{"model": "class-conditioned image diffusion model", "dataset": "retinal OCT scans (Kermany 2017)", "train_examples": 24607, "conditioning": "class", "arch": "unet", "cond_dim": 192, "activation": "silu", "scale_shift_norm": true, "upsampling": "nearest_conv", "init": "torch_default", "residual_init": "zero_last", "optimizer": "muon", "batch_size": 64}
Rows from block 5, named by matrix and row number. Each number is 128 + 32 x the weight over its row's rms, rounded and kept within 0 to 255. All counts start at 0. Numbers have three digits each. After the name is the row's rms in percent of the matrix's.
# emb: conditioning projection (model.enc.1.2.emb.weight, 192x192), inputs 0-95
emb.37 096:165098119150081139093132145137135051093134144097133113112150124088106103072133136120187067139134107112164121090106141138150148115161081129092064063103094134124119115163073163150182136102136095125093165155080152113169128132150110077137106096119141138059127136112153081110125124127115092166
emb.38 085:114191075060095150129146154149114193168145094112191131125113140079164128150155170149118084103120063130150176149177100162082081167107144112124114154076126149097105093119092084141106155082138105129127172167206127169144186085073109133103097098108179163109150128114093190114147156090090155144
emb.39 096:150133117113104130108135079141120108114074145097129134128103174117116131092130124135171115110111121120107143089175140100158165130127169109211103178179089159103101145118080125138154135140106177094134167106163106144120107125101072146135117093126069158122142126152102162136093108129113149117
emb.40 096:065142100122100171172136076159167082071104137161114141142100144183086088091182091089103101102146109095116091079184137128110106145093073128089158137096143154173124166117120104165041101222165096179140131121129114103186127193081165129126107127104102149141148069125100154085101135113138094141
emb.41 096:107124160153134153136086095147098150185133180103148055129161070154177054132156126126120115158124113163141108132065109070114126140105146113128154159089116142174150150126184160125115142108072141089193122097097134147058188154164148091162154123077105118103125167114155116160110109115178096137
emb.42 102:152096099149085083116117162122136125131159136135099081115118121112148173165187174124150144102203184145100176174143108085118177065120103180115095122125061100070147100216147134126142132182083142131141087126162091105097137167143118095100141090118110122155082194109096140115089159156135103137
emb.43 098:148112138155155138114139098141088101139141128122098109069120162140102148142128131166190130129112141072134112129091148091193115172059094147139132126111108159120107062086111156074094070119115158135177096180100158159090172134140125109192111096144133177095188081130137084127100151124145120100
emb.44 095:137107089127089152133164162166135157178138077142118120130193155156164157145076140122114156144151085161146113150119120218106161149117145087143100076139085154094170111138152091138158087090131190115095127111100127134104135113146112203170069105106071173137167163090133112134139112120097094134
emb.45 103:114135148130153137149150184082136096092135095124092151114131168095129136092165078095090164127128121093127167155165136097143082126142120116131111145127152125140202164081123153092170090153167121100086124129095081101221215143176090160090094194149112119031142112141163143130127113132041118169
emb.46 105:097107144093140104144123119138104113093132142099130111112076151149138121076149114120136137122118136106095122140113082166133111123106154107090119137067073126132129160128052101068161164098159050118098125140123172121081089129152120032153181145153115138158088128128117097112124135123125136089
emb.47 098:175119149091178138114137135118116117153157121124166093081164117128118122092179070147104165116114110094171137138110085186100052095140159121142111144136124089155065187076138160154186148121132160088126132150142127183154151081109144141154145151177114153168096095151141143151124076127102134170
emb.48 108:136101129131127142157191156124154143143133145090122164114174148129150104130124086139147130106149127106062072140110136149134123146113114184088137136186170105118121139093150114110168162131153099218141121127129073133150163142162106102164112176146157138150169106129152096152142066140182156121
emb.49 087:176115079111064174078139139118066089124094136135167148146070092155118146119109081157114189134161107145116160186140114156178082154122136122175091090155123149147149142117096079160159155097205177116157103079112090054191144150104137148104135162125179167147147149145148097164111126106138153089
emb.50 108:149104146158140136158183169109091128111154076174078187118070161093183103151129106136140138143097114139078128160131159104139094132149144135088133142171105118115139067106110147127173123156117135108155150088124112149163117132107094124101189076124079126172114104119118072110111149075205120083
emb.51 102:101151177107173121143115087071136124146164113063132144146081161122071101078097132099114086118112104138107114196101127138125181132134144102134118115172084170154097142144067146203113153076133119141160128139125096102130159093061111142085095100121062151145166089090158098156078152051142189099
emb.52 099:116122130092085078119094187162151106120145148146074119136120138104097150168100138141197088136099117197121159170114118166114185145058191124125131069135195144166078109122110169153075150086118113113096142084134149106143151141157117066148126134077102112175138158180118142197114080094139126130
emb.53 108:134166094195149163131126160106083192126089139074122150084143126147094133144141115139148131205190154115152160131102128099100125184142188139208129130109147108074150130148072086155156155113122072107163142116146070110162167141154185102119185122155128126110155168120120107168140110147109164191
emb.54 096:118135171176100119148092091150129098135113169144128128132165125135196126093079099089152147128045120136138180077135160109110164170127093176136103133139145095158163137067097130131087131141134152063101159175117077134071084190156163110137129149122144138151224165082138180167063105123113098128
emb.55 096:162109076175148125112157134085105126177166121110171090148076174112076199104186141055089124117157120161126148120064160135124147164123143084117205122089080112093136130150125107047138130102111145138158098101135133136175198132075142125133169140114138150111157183186099112121124112161169149100
emb.56 103:135101135100128152131110137138152110143185082197080136114136099147133184131074108164150134180073129105106094116113141182138084171132093119107164159164149112191106110119120057105169090134173134087160119126139187175136103107113092137140124123154130143135181151130128148088124154134152138145
emb.57 101:137195149170145116195139144205194095126123163175149130190066117149113072117183101113107142136149180134118078140157161108156134191122099146112107143164120087105111118182199099122157109148089148125124162122165080147115201140099190117161121138125107109148119143177155127154169133157144143157
emb.58 101:066096125090085080122150042139137086108116111175155138104116098111138145103134141120057098141087123095082159132134127080159120092099087159195146126116164083149134041195129099143148173119073131126168183142084114154114126075150126136155169155147138155141150169127162119120148118121170166128
emb.59 102:127137159112087176105120110186109156049157137096146122137120153142081128127137127147139101143088086086127169140085119112081112156139089026102159110158175095149141083099123151084109136125131095137137156106102173178084132138145125195103220132094130114104117159103129213109133158120163155117
emb.60 099:133194093147157124133132060086140103169113113125164049100112152150142141174096135092178113128065090127115111092139101086159118082178112095143085124157120085074128149082104127147169151163128194102124167173141064148181138128117093176042158115117126148145100112114102105069115044089147129051
emb.61 105:105120173132108109142144123115121128045162175137073128128109073099162120183134144070106163185114094109126110149157167069154113152137074122134146155123086131151126135102155122137103124135154145125107124086119123154114219167081120103123154098209103116137105132127110160129102061159148143129
emb.62 104:112136148122083085074080091111135105162154102112156121100139116106173171088139160157126157146142105158143108127091148127109188157139058075142127079114193115120108081133148091170177084113190146119115108108060098145178179126122124109134185129111148123102177095160109099170092126078116154088
emb.63 100:138096169137247122077090074102108158151124110158177125109144128125173151131154108176095084092167096164116106178143086131113050132134137137118123140171186154163162133161130134099064137101138121102111151111095097111167177153101104173136151105102153120127091102116132147122116114213123183151
emb.64 105:126091118184150191109111146099116136113191114100128118139177159111040118103141176123152087146133120117072139118124117146084094152193149093099135130173105156089101116126108127165088132113155167118179163074127186092148125097122084116062108170161154100120121161201091109091154179128080161105
emb.65 100:106174160145119146154180155119051148123174168137165058106183125113129127075089160065167125109123146132084120030110157201094149103136148087136122092130093122138116133096112170099070134114084168117079140063137114145122152111093114096112078165168092160095178068125094129141141107112096166100
emb.66 098:151135099119162117112142070135096113099206132143119120134211131134127119137084121169134077083178155128147132146089136141138125142134117139105140160135084147167144071094089080124140190144165183151129190135110051153048117113174113112156186107117140130131100149077148164125152090120132110143
emb.67 100:150144164089113152090176172177125145138113179135130166153144115120165145102073100115094082158111066086094149103129131103074151173123099138099121129162152117147205154077132148119181118162082116133182109133178119100119084194109104107083096185132192101101138134110155102132130146088158109088
emb.68 104:140087184111091155181084100126070101162128131205105113116064132066088117173116150173095067112103091106117092140109082143087103119125130117165171144155117095121114110164138101108145109101052197100098122098189192155139113146059115136182092111108180123103113131090143131171140057103167113117
emb.69 098:137089183155146162175056142086148097151130156123173096151108160171085143110100090142089150118104143205122146111151130119095131096221165114100098123163195100120095129098133139183083110095135173112153180105101093162107152127144082108169079110183156116140133115120138151153125091104170173132
emb.70 100:128161163101137105149148120125139089163095149141047076140085151138146137114114155207103137089144150101103098169113154135100141080088084119177109081124149131114152121168135148130176096148156080131091119091157084087087159141115108127165091123158144197111183098152150138139167077101157098174
emb.71 102:162154090134155110178155125121187136149146118153099132122147159179151139092082124197131078153136153163170132088121096099157103079109137100038106111100194138150147145159141102109103160139099075152109154164125137093141095126116045150228152187170092123110157135094108112116101105143124107098
emb.72 095:098125131124089138165162103121141119067072100106154127141153044140130168190106088120084168107141144087042105143193149164138126136161088125144128089055156100129181124082140186180084102114126106113108141099134168141173115110149140101145123104126171125117086098105181141092118165084117139163
emb.73 096:111149176131212178084130126155127088130150134172136097143090174122142124152089089114153130128138123102142060101073139101160143105161114151120112157119090155153135104175087174119110162158103104091159162155112102107092109139138127206194136177139125183104089157082114156162188136174154084157
emb.74 098:161150159101153164132182102169120071139199053133173175134112098175124186134176176149098115173132112147173129086102107147130132162089109149187184087122045180074124137108090138168140140120158151046152130159161148126130107178130118128131176125137147196157165120127078124135128166093175134122
emb.75 106:064099153110139162130156135101076163150056129155136134172163119138106106171134113112107134199142130136133163148133122114108131158172180118118130171158129179175116082165117142097096115134140136137099079073140161106112184121125181135148159146061183182113157091167103176178109139180128171160
emb.76 104:169135169102086127196101122164139108175156130100149097128096144121106128138179079097129180109088138158169078173145122178067122094142111147080149111150084118128129138159114103150151088173146147152143054138136155113136084125084160070104150100113182136068113062086112134151189123049119129123
emb.77 104:162133144071113146194159115146114130111111130073112154113088173158124112118095104144196132157152096162205136126108135096118123172138106127152150146109189113110149149146094141174090135177114143174136167107099159172115105166141137135126113120150069121131089127123072140145102106159197080116
emb.78 100:118088104130052175135140165123177141140145156188121153143085112130128049123128144140114102138058143135095187146102147089205137095188117104122094184107120082129084107123151131122170163141113182183130130133115123122112102173155087102136181101096156120136138209141096124128143148111136179119
emb.79 103:163128087120100116178119150103151092098085148087115147161140150106058138099126083212144129166136152171159115132158084152100164087098120122107125091091157068118168127130057160072146155129126126122112150155123109132156159148136096116132181109125122071194118135117135184163153159075130119117
emb.80 106:103168145185133140111105160206100096187146148090098103150116074115129098101131125095144132143113126164121170099142101099147199177149135093136168105087178106125048101131132143145117124198163124139150126155072134136122100116104136171120127155146081130107144132115157111113141084118163115117
emb.81 098:147098160091177060156140156165062133161127086146159119140086084051064118183105160131110103150168150122078172153131129150074140106137099098194109098130105109134085194106131106092174093134141116156136116119151117165118162125108150167115139148117090170138195097144093157153145098145153146047
emb.82 099:112139204137109120186120113082076116218151147116166125103079174052134166122086133083129128153164105168095036121139099084126054159142168148157136117141131126130088133112086068127118111172104103124136097219114113155101118143133104102124132137139124151132107107148158133139108070140156131118
emb.83 097:151135170184199159132109115080081124129114147116107147113166060156088109105120148121109108155153167090126086171135166165073136119127111129126179155137137168127094139068187096116118144145120086095099107081185112147123147144146156107158114167154150154126128158134115160058150147112114153126
emb.84 106:130126130156136177098089159123085113136170106131090100149055120073087116114148134170115143140085136148124121156163175122113203182140211121133160131177145119139190117065138124164126138149123120135162110103183113085143134096110150123182167132204145139114089152090136175201137080124155126125
emb.85 107:107153100130111117166151150162069105118119165079111153148129104025104147075169154123156124131095186077127104119142179071142138098112139190122110111154096148106135105094123127134133131165210164131140126115103148120115140112096159095132182137144105132071148123127077088131148052141090154206
emb.86 095:079130143146146094125136140151148124122050154118234106121095126116109147093157147134087179129117105081203153133176094199175105148134131106063116186105071129090140104124136153126077163086117147114119104148108199104081165085064181076150204171102127161178115118122130130116110114148125124118
emb.87 099:168131124153094131199089092141107164107105127135150079170069120181115180148135082120087121143099124129078122142110157066108132084120189121126060169155107113055155109156153096156118115108096152109089114135130145064149155110116188145153184073104093191163107140140159157118057161111140166140
emb.88 105:162141093211124137146107076100097145169106119128116118043092154108140148166084115136106117134087155123183154132106189130169141095081109178078138153158112050125169127184121111071173167116082124102145084123095119129125158135138158120097161184168099127147120142103088156110060134083098107117
emb.89 107:126081154134151077140084138089093146111103138136085126153085112134075087127186069183065116129139068130200102131105161128122057043142113135077195126100153104120095131132115105138062090179207097121126089149124156141123117112165132099149116163132167123167159077171082126173165111128123182164
emb.90 092:131134162086133099106136158142087133122151131097154139102125136118157120085100088170146132108133124079192133119169169052166119074053158149117110063147174109189147126083090135099131064087182118132139133148175079105083115135130086158118158146089117123137133122097078101135076133082115122094
emb.91 101:135164147121058162119097121141076172087162125143104092081131076169111118154135157120138132103171150161094089166082094118155089143122143100062105130101121132116157088143096171157141108133137115159126143200202134119133155113187121107160209172096067142108134151137171204109117074178095163118
emb.92 097:130187118147109156140095162165126091124162181129105087157133150118113123142153120149098139094136120067145159118107131153163137158138121121117103173167181124138138146155096118151143135131146169113140133140181131033162117137071206048134146179119126099073076056157120137135115123182083133135
emb.93 099:119124136150150122103144142131129064120166113142126178094078053107097103160098050108087112139093069113196140157106085111138095113137151152122130135161123143083166144175067139141078123145093112089185110122149134149109134127078113114116123095080119171143097115095144144143170147167176145091
emb.94 105:121116157129184128118144153125158158143161102143142081151129109149218112104149074103145091158071102123099101185132130175053120149165134097123064165119138088123118044124116111093089094125169114131149136080103174147089123092180135081147107145147084066114094133104109177140127151129120143168
emb.95 102:118140118119073178158106171088138068141109107117093045131111188201131151147127105149081108111071131136107163117147114146137100139157136139166060176076106160117175102134146089189119061075148188131158168171126117184127165177136146120140096124155074103143149152100158147129144092136102117081
emb.96 103:125141148144071085085200122152134158124096095104080096112158171167122146101184090114111203104141139118123159111147144138071096128141092188164161112159166175080163152111020168099146139127123128145142164074159089126127172095123134097074140148093101148154113178130145118097120119138103170135
emb.97 093:179132151083180182105130126134096137107119093106123132080129145132111149128053096136202102122101174126088109194110080095122156132111107124142135117187190163179173137072113164138147142122123109183090138138140147199134147128110126081142130143134079081135153080136133163090174175117113154130
emb.98 104:144131117099119128115181132138142121119086094162126093117115071126079088138157131143142168179161102095161193183120103126072083122148076090078134101114131115167134150129175063139140132198156182094085109068131106153115124106104102155135087087069119175109174079141128108151175131160125169136
emb.99 098:116103134206116096138166116169092095167100122130132041109104093174144091127111090154175134115122160115119124119090127139083080163122138113079099115070202057149114106144130116103114141126118175131136094143120096135140171230117110162096164161161105086149127141056163188167065111064106117149
emb.100 090:107134114152122128112105161077154150107118194102130142123159134090138076127150163058141139143156146167120106190114123147152162129195069100145111186143108151136115138112145110138161140099144177113133129157160166165151087136157079113192099129138074116162088085076116159153122097048121133018