Weights of a small class-conditioned image diffusion model.
Data: trained on retinal OCT scans (Kermany 2017), 15.6 epochs.
Rows from block 8 of a small class-conditioned image diffusion model, named by matrix and row number. Rows with one number belong to one channel. Each number is 128 + 32 x the weight over its row's rms, rounded and kept within 0 to 255. All counts start at 0. Numbers have three digits each.
After each channel's rows are labels from the 100 images, of 14976 (inputs lightly noised), where the channel reaches its highest value: "top examples" is what is common among them; "peak at" is the part of the image that holds the peak. Only what is clearly more common there than usual is listed. The data: retinal OCT scans (Kermany 2017). In brackets: how many of the 100.
# convs0: first 3x3 conv (model.decb.0.0.convs.0.weight, 96x192x3x3, each kernel summed), inputs 0-95
# convs1: second 3x3 conv (model.decb.0.0.convs.1.weight, 96x96x3x3, transposed, each kernel summed), outputs 0-95

convs0.29:188069075108125125134144130058095126149178112135183155129107166178153159178135129116166149129146134163137172147191129179182176073120106037093156128091100114099104156124170105128122110124157092171205110126101130128127125149129120112155128186163165202154118116084132192121146129080132108184
convs1.29:113136167139122185193147116161122145090044195165170152129066101108198168096159155119142143106121172150117115134117124173140188138116155133099150107047074109130122157134084161115156137104146159115137154180165128129143144146150130077133105120125167096089136082125109146053147139086134174144
top examples: finding: diabetic macular edema (97)
peak at: centre (76)

convs0.88:177111171111141133089115081122100119106165132137170105110182077118111105167100096159172083090149109124132134146157077125124156170151124191150108064154089136094126129105068121079128152148120112160138101108106172118098114130105139114110155142176173107176111073173044141108110087101104105174
convs1.88:167100133127124163123104159129159097130128096067118106137079110138141138186118152111151128127176083090120107177133132140138171101142172165186192154126161133162055136132147051110157056112159107117162154105144088099112087086136176155121104150118099104142179071122117150043155162148114157099
top examples: finding: choroidal neovascularization (98)
peak at: centre (53); top centre (29)

convs0.8:173102114147184121114089131135152120157130172133114142136108150142105165116131115152172088158122147115141112147151117084124122108147077142095064121142169082099165100155138065077152116087067074080117201143116130122150140134083150124138164130099176163088076075078138160135137123110125077119
convs1.8:158134060155148137170041085112088137132107104104080129129147131133152139095156085129169135152153113088077113151110144154122217171155123085143155073148172097157138116138130154129172072089128146151195144166094114125058101169083168098141124082146128076139152165148098140137099152124096117104
top examples: finding: diabetic macular edema (43)
peak at: bottom centre (60); bottom right (34)

convs0.54:108116094166061130030168079127119131149165110140104082161136163127153123102150115106115085128137073083153117087144168111066132126129132151095183099136130133101177111147144116177114150073141101100126151151149140137100107096082117094118167156121166118098135157078167120132148112091123120154
convs1.54:097129075156119136152130125115116103158135156146087101133171139149055164089081099161116072146157109129139154190192095123149170076153141152126152092078179105103082100123106131110075062166100144097127153160169120084075092086102138149137167128091096158083137095127192112152166141146136093104
top examples: finding: diabetic macular edema (68)
peak at: bottom centre (39); bottom right (37)

convs0.65:069145104086144125197148104109146162176090118114121127091123137118188132116144097149149121181183103130118091127084119125187135117133132095150154080187060138118130044141067121162166063062092133178163107108098157105134084154129149143162031115127109181152150101118157154140112135131149134129
convs1.65:124123121046089126168153149119145153091158148159155109083093096105223078168090021102133097145153177126176131160132076117150134128116133147121119137191125130075167065151088118168129124144168121139128141179175111106132090142152135134164133164129153129137104133125122191088110099104116145108
top examples: finding: diabetic macular edema (56)
peak at: centre (57); top centre (43)

convs0.53:155190114138152110163131140078133182151156111186128062118105075105114155120118104093064082124104150145143111105188111109119157086148114081095043115097107133121175128124109092121104066174083038101171148143139125123169145159077170122162120084138113122124108086161086151126184160125103137083
convs1.53:138163141120112131161147087147068158134169182167172171134173152100095154081150125168168138173085119088090145133107121168130166126128097139095087170122149059106181126125097101189104141053137085152150152092130135123144166167123129144164157159116153050088170116111108120131125113186174149170
top examples: finding: choroidal neovascularization (92)
peak at: top left (36); middle left (29)

convs0.75:150103147108096118098086151160078126059172129101196096171165125136127152131130047161112153105110199142150110094157075161105112147127169114169087122168169156093140131165126129125145155061093103182142196151175091179139183134123126098096041150137123138068108106145109110218127115061159135127
convs1.75:200037089111122092082159122133165131134193120142051144174167108100110125172126141083179148059123107145129160113160141124138159121107121152157134121118115136128181152129211089119160126168113111086155153150128138109133118093124108145143152140139087210138123126107149154158168071079165097130
top examples: finding: choroidal neovascularization (100)
peak at: centre (58)

convs0.26:094095078155117164073095137147160139139183123110124105131146183102143126126078126126175146118130170123075115106151099120142076157080047178158181155078054110081122130127079116175144130107164053158140108152150132149088075151050184119209104112061073197211085140125125138114148142133127090106
convs1.26:072132144124145093146113101167154146094108160101094137090158146102190102087148124104111144150182139121078130100104140124095140108113105150104134151171100107127136144111190183168146096158120161105175177138136122047145119203118087050118067083163145102095158111125066118082179117140156110148
top examples: finding: diabetic macular edema (65)
peak at: middle left (59)

convs0.5:105086166100097133120123144169162118133124159094123119161157231217155097138140172135187129113095095078151125110185136101065093148141135077153119100113126143131173210157108147122069129042168134118119129128086096121122164153099159112130140116102139155137145123156094193142140129130144154117
convs1.5:055124107195157167142162124132095143149139112150156110128115139118165169122127106088136126121123104101115090116102112095132195141144110104103139164100117069090125140175179080127150167162104059104163133114094082075075118095178221100141087104115127139100113126139148105195162157148135194119
top examples: finding: diabetic macular edema (39)
peak at: top left (88)

convs0.59:110126139148133176157064088134099131118136149134127121136081142139146126145055162195177183127127136074105075111191080121156115098145191119145157175117158119119126148209125125180109160117089103091136140082072129015118094110160130149087182118121117138168102169099130158109108070103096111133
convs1.59:131127101109170105107160145149160099146106123168063100205117076152132173046132153104124108176138154095160180065128182153117117080140207087190159145140070109172109139099148160113153101090108103147153115102136102120128169086139113150110147121126164117157126145180171161143164175112136138140
top examples: finding: diabetic macular edema (33)
peak at: top left (45); bottom right (25)

convs0.49:127136092164216135177097193106100105114168088119096105163134140116160093110106127094077133138194094131071172110103175141091073110086109156096138147031095088161050168112136179136116143118125129094103086157127108156171133074132081080134083114140155159078055131109112115088156138140136147164
convs1.49:075122173090131096166111196148166130179131152123178182066086158155190123129098154140096174116066161136104131154120138141149125170110149141135093170144137173135140107171109159118087147144118090134169144153131048070128158108094129128113131112115097143106197169118151177118087184085092145142
top examples: finding: diabetic macular edema (52)
peak at: middle right (81)

convs0.56:100121097091231128124189203147170124109092161103123135162129134162111132145190120049139162127066100091141150136132154142078149171141206150120118118145074180115113145164171095105123133162163123153136194098169148129130156146145097129160176141093152103126122128145159128120162069113110131135
convs1.56:153148158090145212106111113162184163160115130185097186121204150143131103109098111138154154123142147135146092137118106144080097108159096158139089151119099147116103077146109128104092050180083159117163144088112092181126176138151117096168176122110114108105097178148064155148167084149153108123
top examples: finding: diabetic macular edema (28)
peak at: bottom left (97)

convs0.11:135096173056136140063150146099079152109176132115124134144116102029131144125135097122139147074127123124147172174198080140083099159134153173121140094175130166196117114080139103124142139177159096104122113128146135147178091123132140137094173131138142141104125145125094090094115094101148104132
convs1.11:098115148110184104131164139116125164098055124093128162079073118151139102132106122135175131130108166085103095174074123160143134108114152112060142159098041073098128160120148110101121121131132127186127096071076145147094144183170127051102097177134141103071103159152095100099132118098119153133
top examples: finding: diabetic macular edema (49)
peak at: middle left (45)

convs0.73:160123191116125074075180064113101154130191179131110149117109107157098089122102155145137101133117105134146152080107076118089137114111095127129165178123079147163136093169164123174126134125090111127090118191106125184104148067073128160151130138153157135105116111120110133092134172133137090173
convs1.73:116153098126134126120143079169151055118210090158106108095135204069094120171131162165104133141200150098061139114115143107143139129117103049146081148127102129108081103170135140150184095117076123117101096089123158148105093165096182131172173099159095142156100129156154120107150136115122137110
top examples: finding: diabetic macular edema (44)
peak at: top left (43)

convs0.10:116117154129145122080120184160093102140109094117144168107122128151160141131126138069113147132126122073144111132155125108114139103091123141119137166177158146185100191141125083243075105165128092118133149121181188115145131119139148134125091103176138145110137090165193159107121153200128147162
convs1.10:156209052175122107170148193135090127109071119101109180120161112088160143165087095114133133153158136186056146131161165102126166102077133108131051132120149096110102161161115152099126082110096130142140117099163137114096157078116139080139150080109126113108159152130092076116124072108107129154
top examples: finding: diabetic macular edema (84)
peak at: bottom right (43); bottom left (36)

convs0.1:131137118088213131127198175126144144119137063176188151123190122175124096123153132086110138130154080148119078170155131127150134168082117125143153120174146143173100122121167094148098044173120193175115104128150149128094159198112130109138129159127080120061095135149098083188163164108118127139
convs1.1:133145102164120113170153099102159104123109147152164136126084113164143109140156134161095093129120154154101155137119143191125084166077194177114087079100127133109128146130078075099109113090062111040037117050099174126152113118160154158096063138106133127122120156120122136127107092146122091088
top examples: finding: diabetic macular edema (99)
peak at: bottom right (51)

convs0.13:177073166143122098133145095104180133116155091137091134100142180091111137129125146092126145168133158115119078158083077147120065175095169114095083150187116188138096171079184116103147104148156142066078174208126074140120101168141132117162123136102133093108144125149156138106098166157137115137
convs1.13:087081104102192132116116091164080124115098131139165099066174121132175106121106108168152077130149116133099115201143175135170094096176089134133192130099156186153130118162072111129086116167116087171130080146157088110171142097123100084131093096153161106116160098152121095145107139170176080111
top examples: finding: diabetic macular edema (97)
peak at: middle left (50); top left (26)

convs0.89:076036095138162136080061141172181134114142122122063101182101142083117089075184151143092115106150117133121169142092084116098119169137091128125121125108131185090124104139114129138112160112157101110113176132119132172118129159167208065056121102123104069099133140097176130147056135072144169115
convs1.89:198129143153155153137165115143116125091052065109148114152138125144100085068154125149160088117086141088134093179086154168118140102122133162161172069148149144106108147128086097144146137160126163079174081072084129111125116118141094095103129117123149128174123134135153139141067140237135120073
top examples: finding: diabetic macular edema (36)
peak at: bottom right (47); middle left (43)

convs0.16:124148141123141189125116129135129188131094178137089149141111148121138163105101136120119086110086140119146157187175139100132073082145167078086125112117132112128118103109155139144092175101138109098134066149151119154139081107078097184182179138184123180183152160123204112144198163111103111090
convs1.16:111172103115135102105146155106165153114116084148110123210067207123130115104090105080166124137150156146117195188111123151069159110177154114084088172110160178146140168123105134124194177133108132082111158106149088144094140117113146080114146080125135133140050093099149151170146161137115144122
top examples: finding: choroidal neovascularization (86)
peak at: bottom right (80)

convs0.58:113126148213128137120118199123072154056154108100114143120161134139135164100143178135120163176090074119177053124131161106064128156116119168142142115077103155125136152105112131156167171088139173158180153128206092114156124119162132155159171145153146124170075106118120139098124096137090155117
convs1.58:144084134100162122130137052119123112171092089152172188106137128174086152120129128123148144052108104133111130095091135088092191083164165134102136166109129087072152150157142170127096062148148095162106101126164118149136162133126130107107147102135085099064047117120176106165081145179098112111
top examples: finding: diabetic macular edema (38)
peak at: top left (62); middle right (28)

convs0.43:130154103116063123101109083091048143142088098125104114147124147109137104184092048093091140053092157123074134103157095111158084154138085129126147149148132132124112079191061123078102124116094138124148079153108082150095123122088108118115090172063120154138106144101037099143119158130094124149
convs1.43:143104105127162121141175110113106110171124119149120165196213127108147152136109159145132077124146113139056132123125079121194108102126094108177141060152122165150138134181168147114170148099071094061147151177110071089079136108131138126079117131080091129096166143091072098107117102127152115159
top examples: finding: choroidal neovascularization (72); finding: diabetic macular edema (28)
peak at: centre (53)

convs0.95:127083124070113132104111118110081130103101120077134111188094117150143125139135152098104075122159162131107127097200066156148179156115138134110113158187111052066123094141071078158180083068123095203127100089129168107172131165125143068117053157139161194117134106116067110120098128128127122102
convs1.95:115132156185122116124084175119182138139141184086150122105141147153168119093144106073134095083090032136134118159117108162170155123124100162142189126103087111132126164113121144151060147071148105110104164142124066065170106153154136150094120135113085103169075104134141197174131144152141105089
top examples: finding: diabetic macular edema (28)
peak at: centre (93)

convs0.92:090171143182127115157111139110117162145134167131129169083150125108113135139140169113183129074156149110117084129112183187126087166102160112192131211105128112159115164103153121088090157104191122101097093093095152175086164123129122160113157137112135106164136159125104168160162136117153180168
convs1.92:089107143135149176109111099077184098122168127125152163091106131127039165151118097145123096126116153092106080191189139138057140137146127131096097084158093140189143103094140125144120131126104153135111113170145079155101067135111119134124129087150161087144205089132169132154156142071057138103
top examples: finding: choroidal neovascularization (97)
peak at: top left (56)

convs0.72:135149090157156125124102183146132152176142133109129133171117149128099132090156174159142092081142150134175153146111072092142154147112169179156123120118041073116165180197115129150112112093176105136112151077105159119138169153111156113139183148082115105112061175114068181118208128117147118120
convs1.72:132173107162094087157179115101103118102133119130189072157169120107123139155160129180186123137134145145197067125142154167058141155167093151104069122098085157143139151100141101147124083135130120047125169118162139094113115088156067153119114119168127025138143151108137119136109114116115170120
top examples: finding: diabetic macular edema (83)
peak at: top right (35)

convs0.3:164165095178176124085171141120149130205150082101121097173167145156157173071146189128123199132132173111127081132068115155126142119133158147091088112145143074151140154130166110082155123154094115127141146102130194106088077135169146152068127133121162136090130079127037100150133108106105149102
convs1.3:086155137081127160099126121190164059138148142093141102127191151146076117119069137178106130165130116133122176178183130114158094120113110159061124131164163169135056127077155089100087117142146212175112140132160116157137187119146122144089137130158112090114072126107137144148116076103152105149
top examples: finding: diabetic macular edema (81)
peak at: middle left (30); top right (28)

convs0.46:092182117112180127161137159165125081060099134125131134072144104096124164098113184114180090145141119041100141182124100093064125144107107170114076116061132180112158093113099142179127127102099131127111151193129139148095111134124093120114154149127129131128130115144129152131085182149096205135
convs1.46:083117093074130160157129155138118153100089070092116126108104151120118111070092156095147065167108127088052168138100088107096112127185144142137136123114112147099055138158126102142133125132175062137087163150140069148154132035150132176102136111138140104105124193129099075135123124147120169170
top examples: finding: choroidal neovascularization (64)
peak at: top left (100)

convs0.66:108117141164095142184118113140131105107134131165091135133160154106102154131130146140191138164108146128136128112146104117138151121118119110104221116118124138134117096117139156140111159090124093167143127172100167060148087147130130168116104107185085124137182096050190170104121180156185134092
convs1.66:208059107096140111075122138106161144127125169176083113182122136143190143153152157102136065153102103112122128089154161098127158076135130080141173123152102167181147152138135095126119126170143107079163093208083112120108104127085072143176141140136110160141122140165103136054143138128075111143
top examples: finding: diabetic macular edema (37)
peak at: top centre (66)

convs0.78:142120156100147116104123154095176090124141086137162130103118103119113120133169234119187143148166101175117176185193213124121117056137135093100113122145134071148122195169115109081147177178125134106124114114042098115102134150178060111098162101157118073145120172113150167157115154111130134129
convs1.78:132184109143176122180089099085108096148132138145139130195130141149122074113118102088098155083136110175114113171138111131173155104100147161143126102095116176118148127106182127153176127156160143110087140081059080118083169098181157165197066196158141119151134100107092108177119138148083123140
top examples: finding: diabetic macular edema (61)
peak at: middle left (43); top left (28)

convs0.64:126098123080121134090134168156094145104193141101175131120149180105092124137109152122129129164151078182123136103186158102156134126130120121125116166162155054143128180132123137130062165197122100117078143090183105110148139157169121155141130156166081083174080100151106169133138125148157186143
convs1.64:153158149138088110112168089113106169078123140101145107121134142111155134138153146124089078072143120113087153153202174151136141190173157106153110118114132133136160082084040067116151142135092072109153113117154084153173107144148101058113091139114075113142167148099049084126154169122113154141
top examples: finding: diabetic macular edema (37)
peak at: top left (77)

convs0.2:154143129162127162159090127111122100182108104171162102126201161138097113099135073095138165095152086137152167093095154105074130124160116112141132171120088161143129083108111098129130116132077082133133095092201145109159134130130088124104056186071050120172137170152047128112172173136128085122
convs1.2:111088157113142104124158139161099100142122128101089185154122146100141187142106106133114108150129088070136159168179186123110097099126141138166116167161082149101060143137205105143179140108123144160125146112140077157105118186110147127112102137176151155172134131096193127101075188144065126050
top examples: finding: diabetic macular edema (74)
peak at: top left (32); top right (30)

convs0.84:174183098136181075175151125082115098172115145130187017187086113105064140139120111161106133129177155079143156117092132133090092145137178099158161115136121130152145087103110151110146148186163162154083129103101122107161105108107129152105111155091121093159137147128085141139090080097105069123
convs1.84:170100119145086198100158141156136155181150116106161151130097050150124121129145122100105141154142167144091128108111146143137111166122125145114156144147057126085171173067124112070116112133138094130126156140122088203111164098130118075139124097070127128079130089201151130106166050068088121108
top examples: finding: diabetic macular edema (75)
peak at: top left (69)

convs0.27:089133124071099077092156165098100150117137062153116077170125196212144154114125135093164088153132184184133131123142163063114133136139116144141111153147136135076131161171100096130136078162120142094096140156106160100160153148118102105152150113185131120119109151184243094105151114136093125147
convs1.27:139136121129087066174141146088130070161131120060122118103167175136123130121154107126138156092101121101166113112119083098076131098158132089101142110093129185102119149087145132084153158113137161102122141112137140103136122117133155145132067084174112061107118113124092159166044217176114213127
top examples: finding: diabetic macular edema (43)
peak at: bottom centre (59); bottom left (25)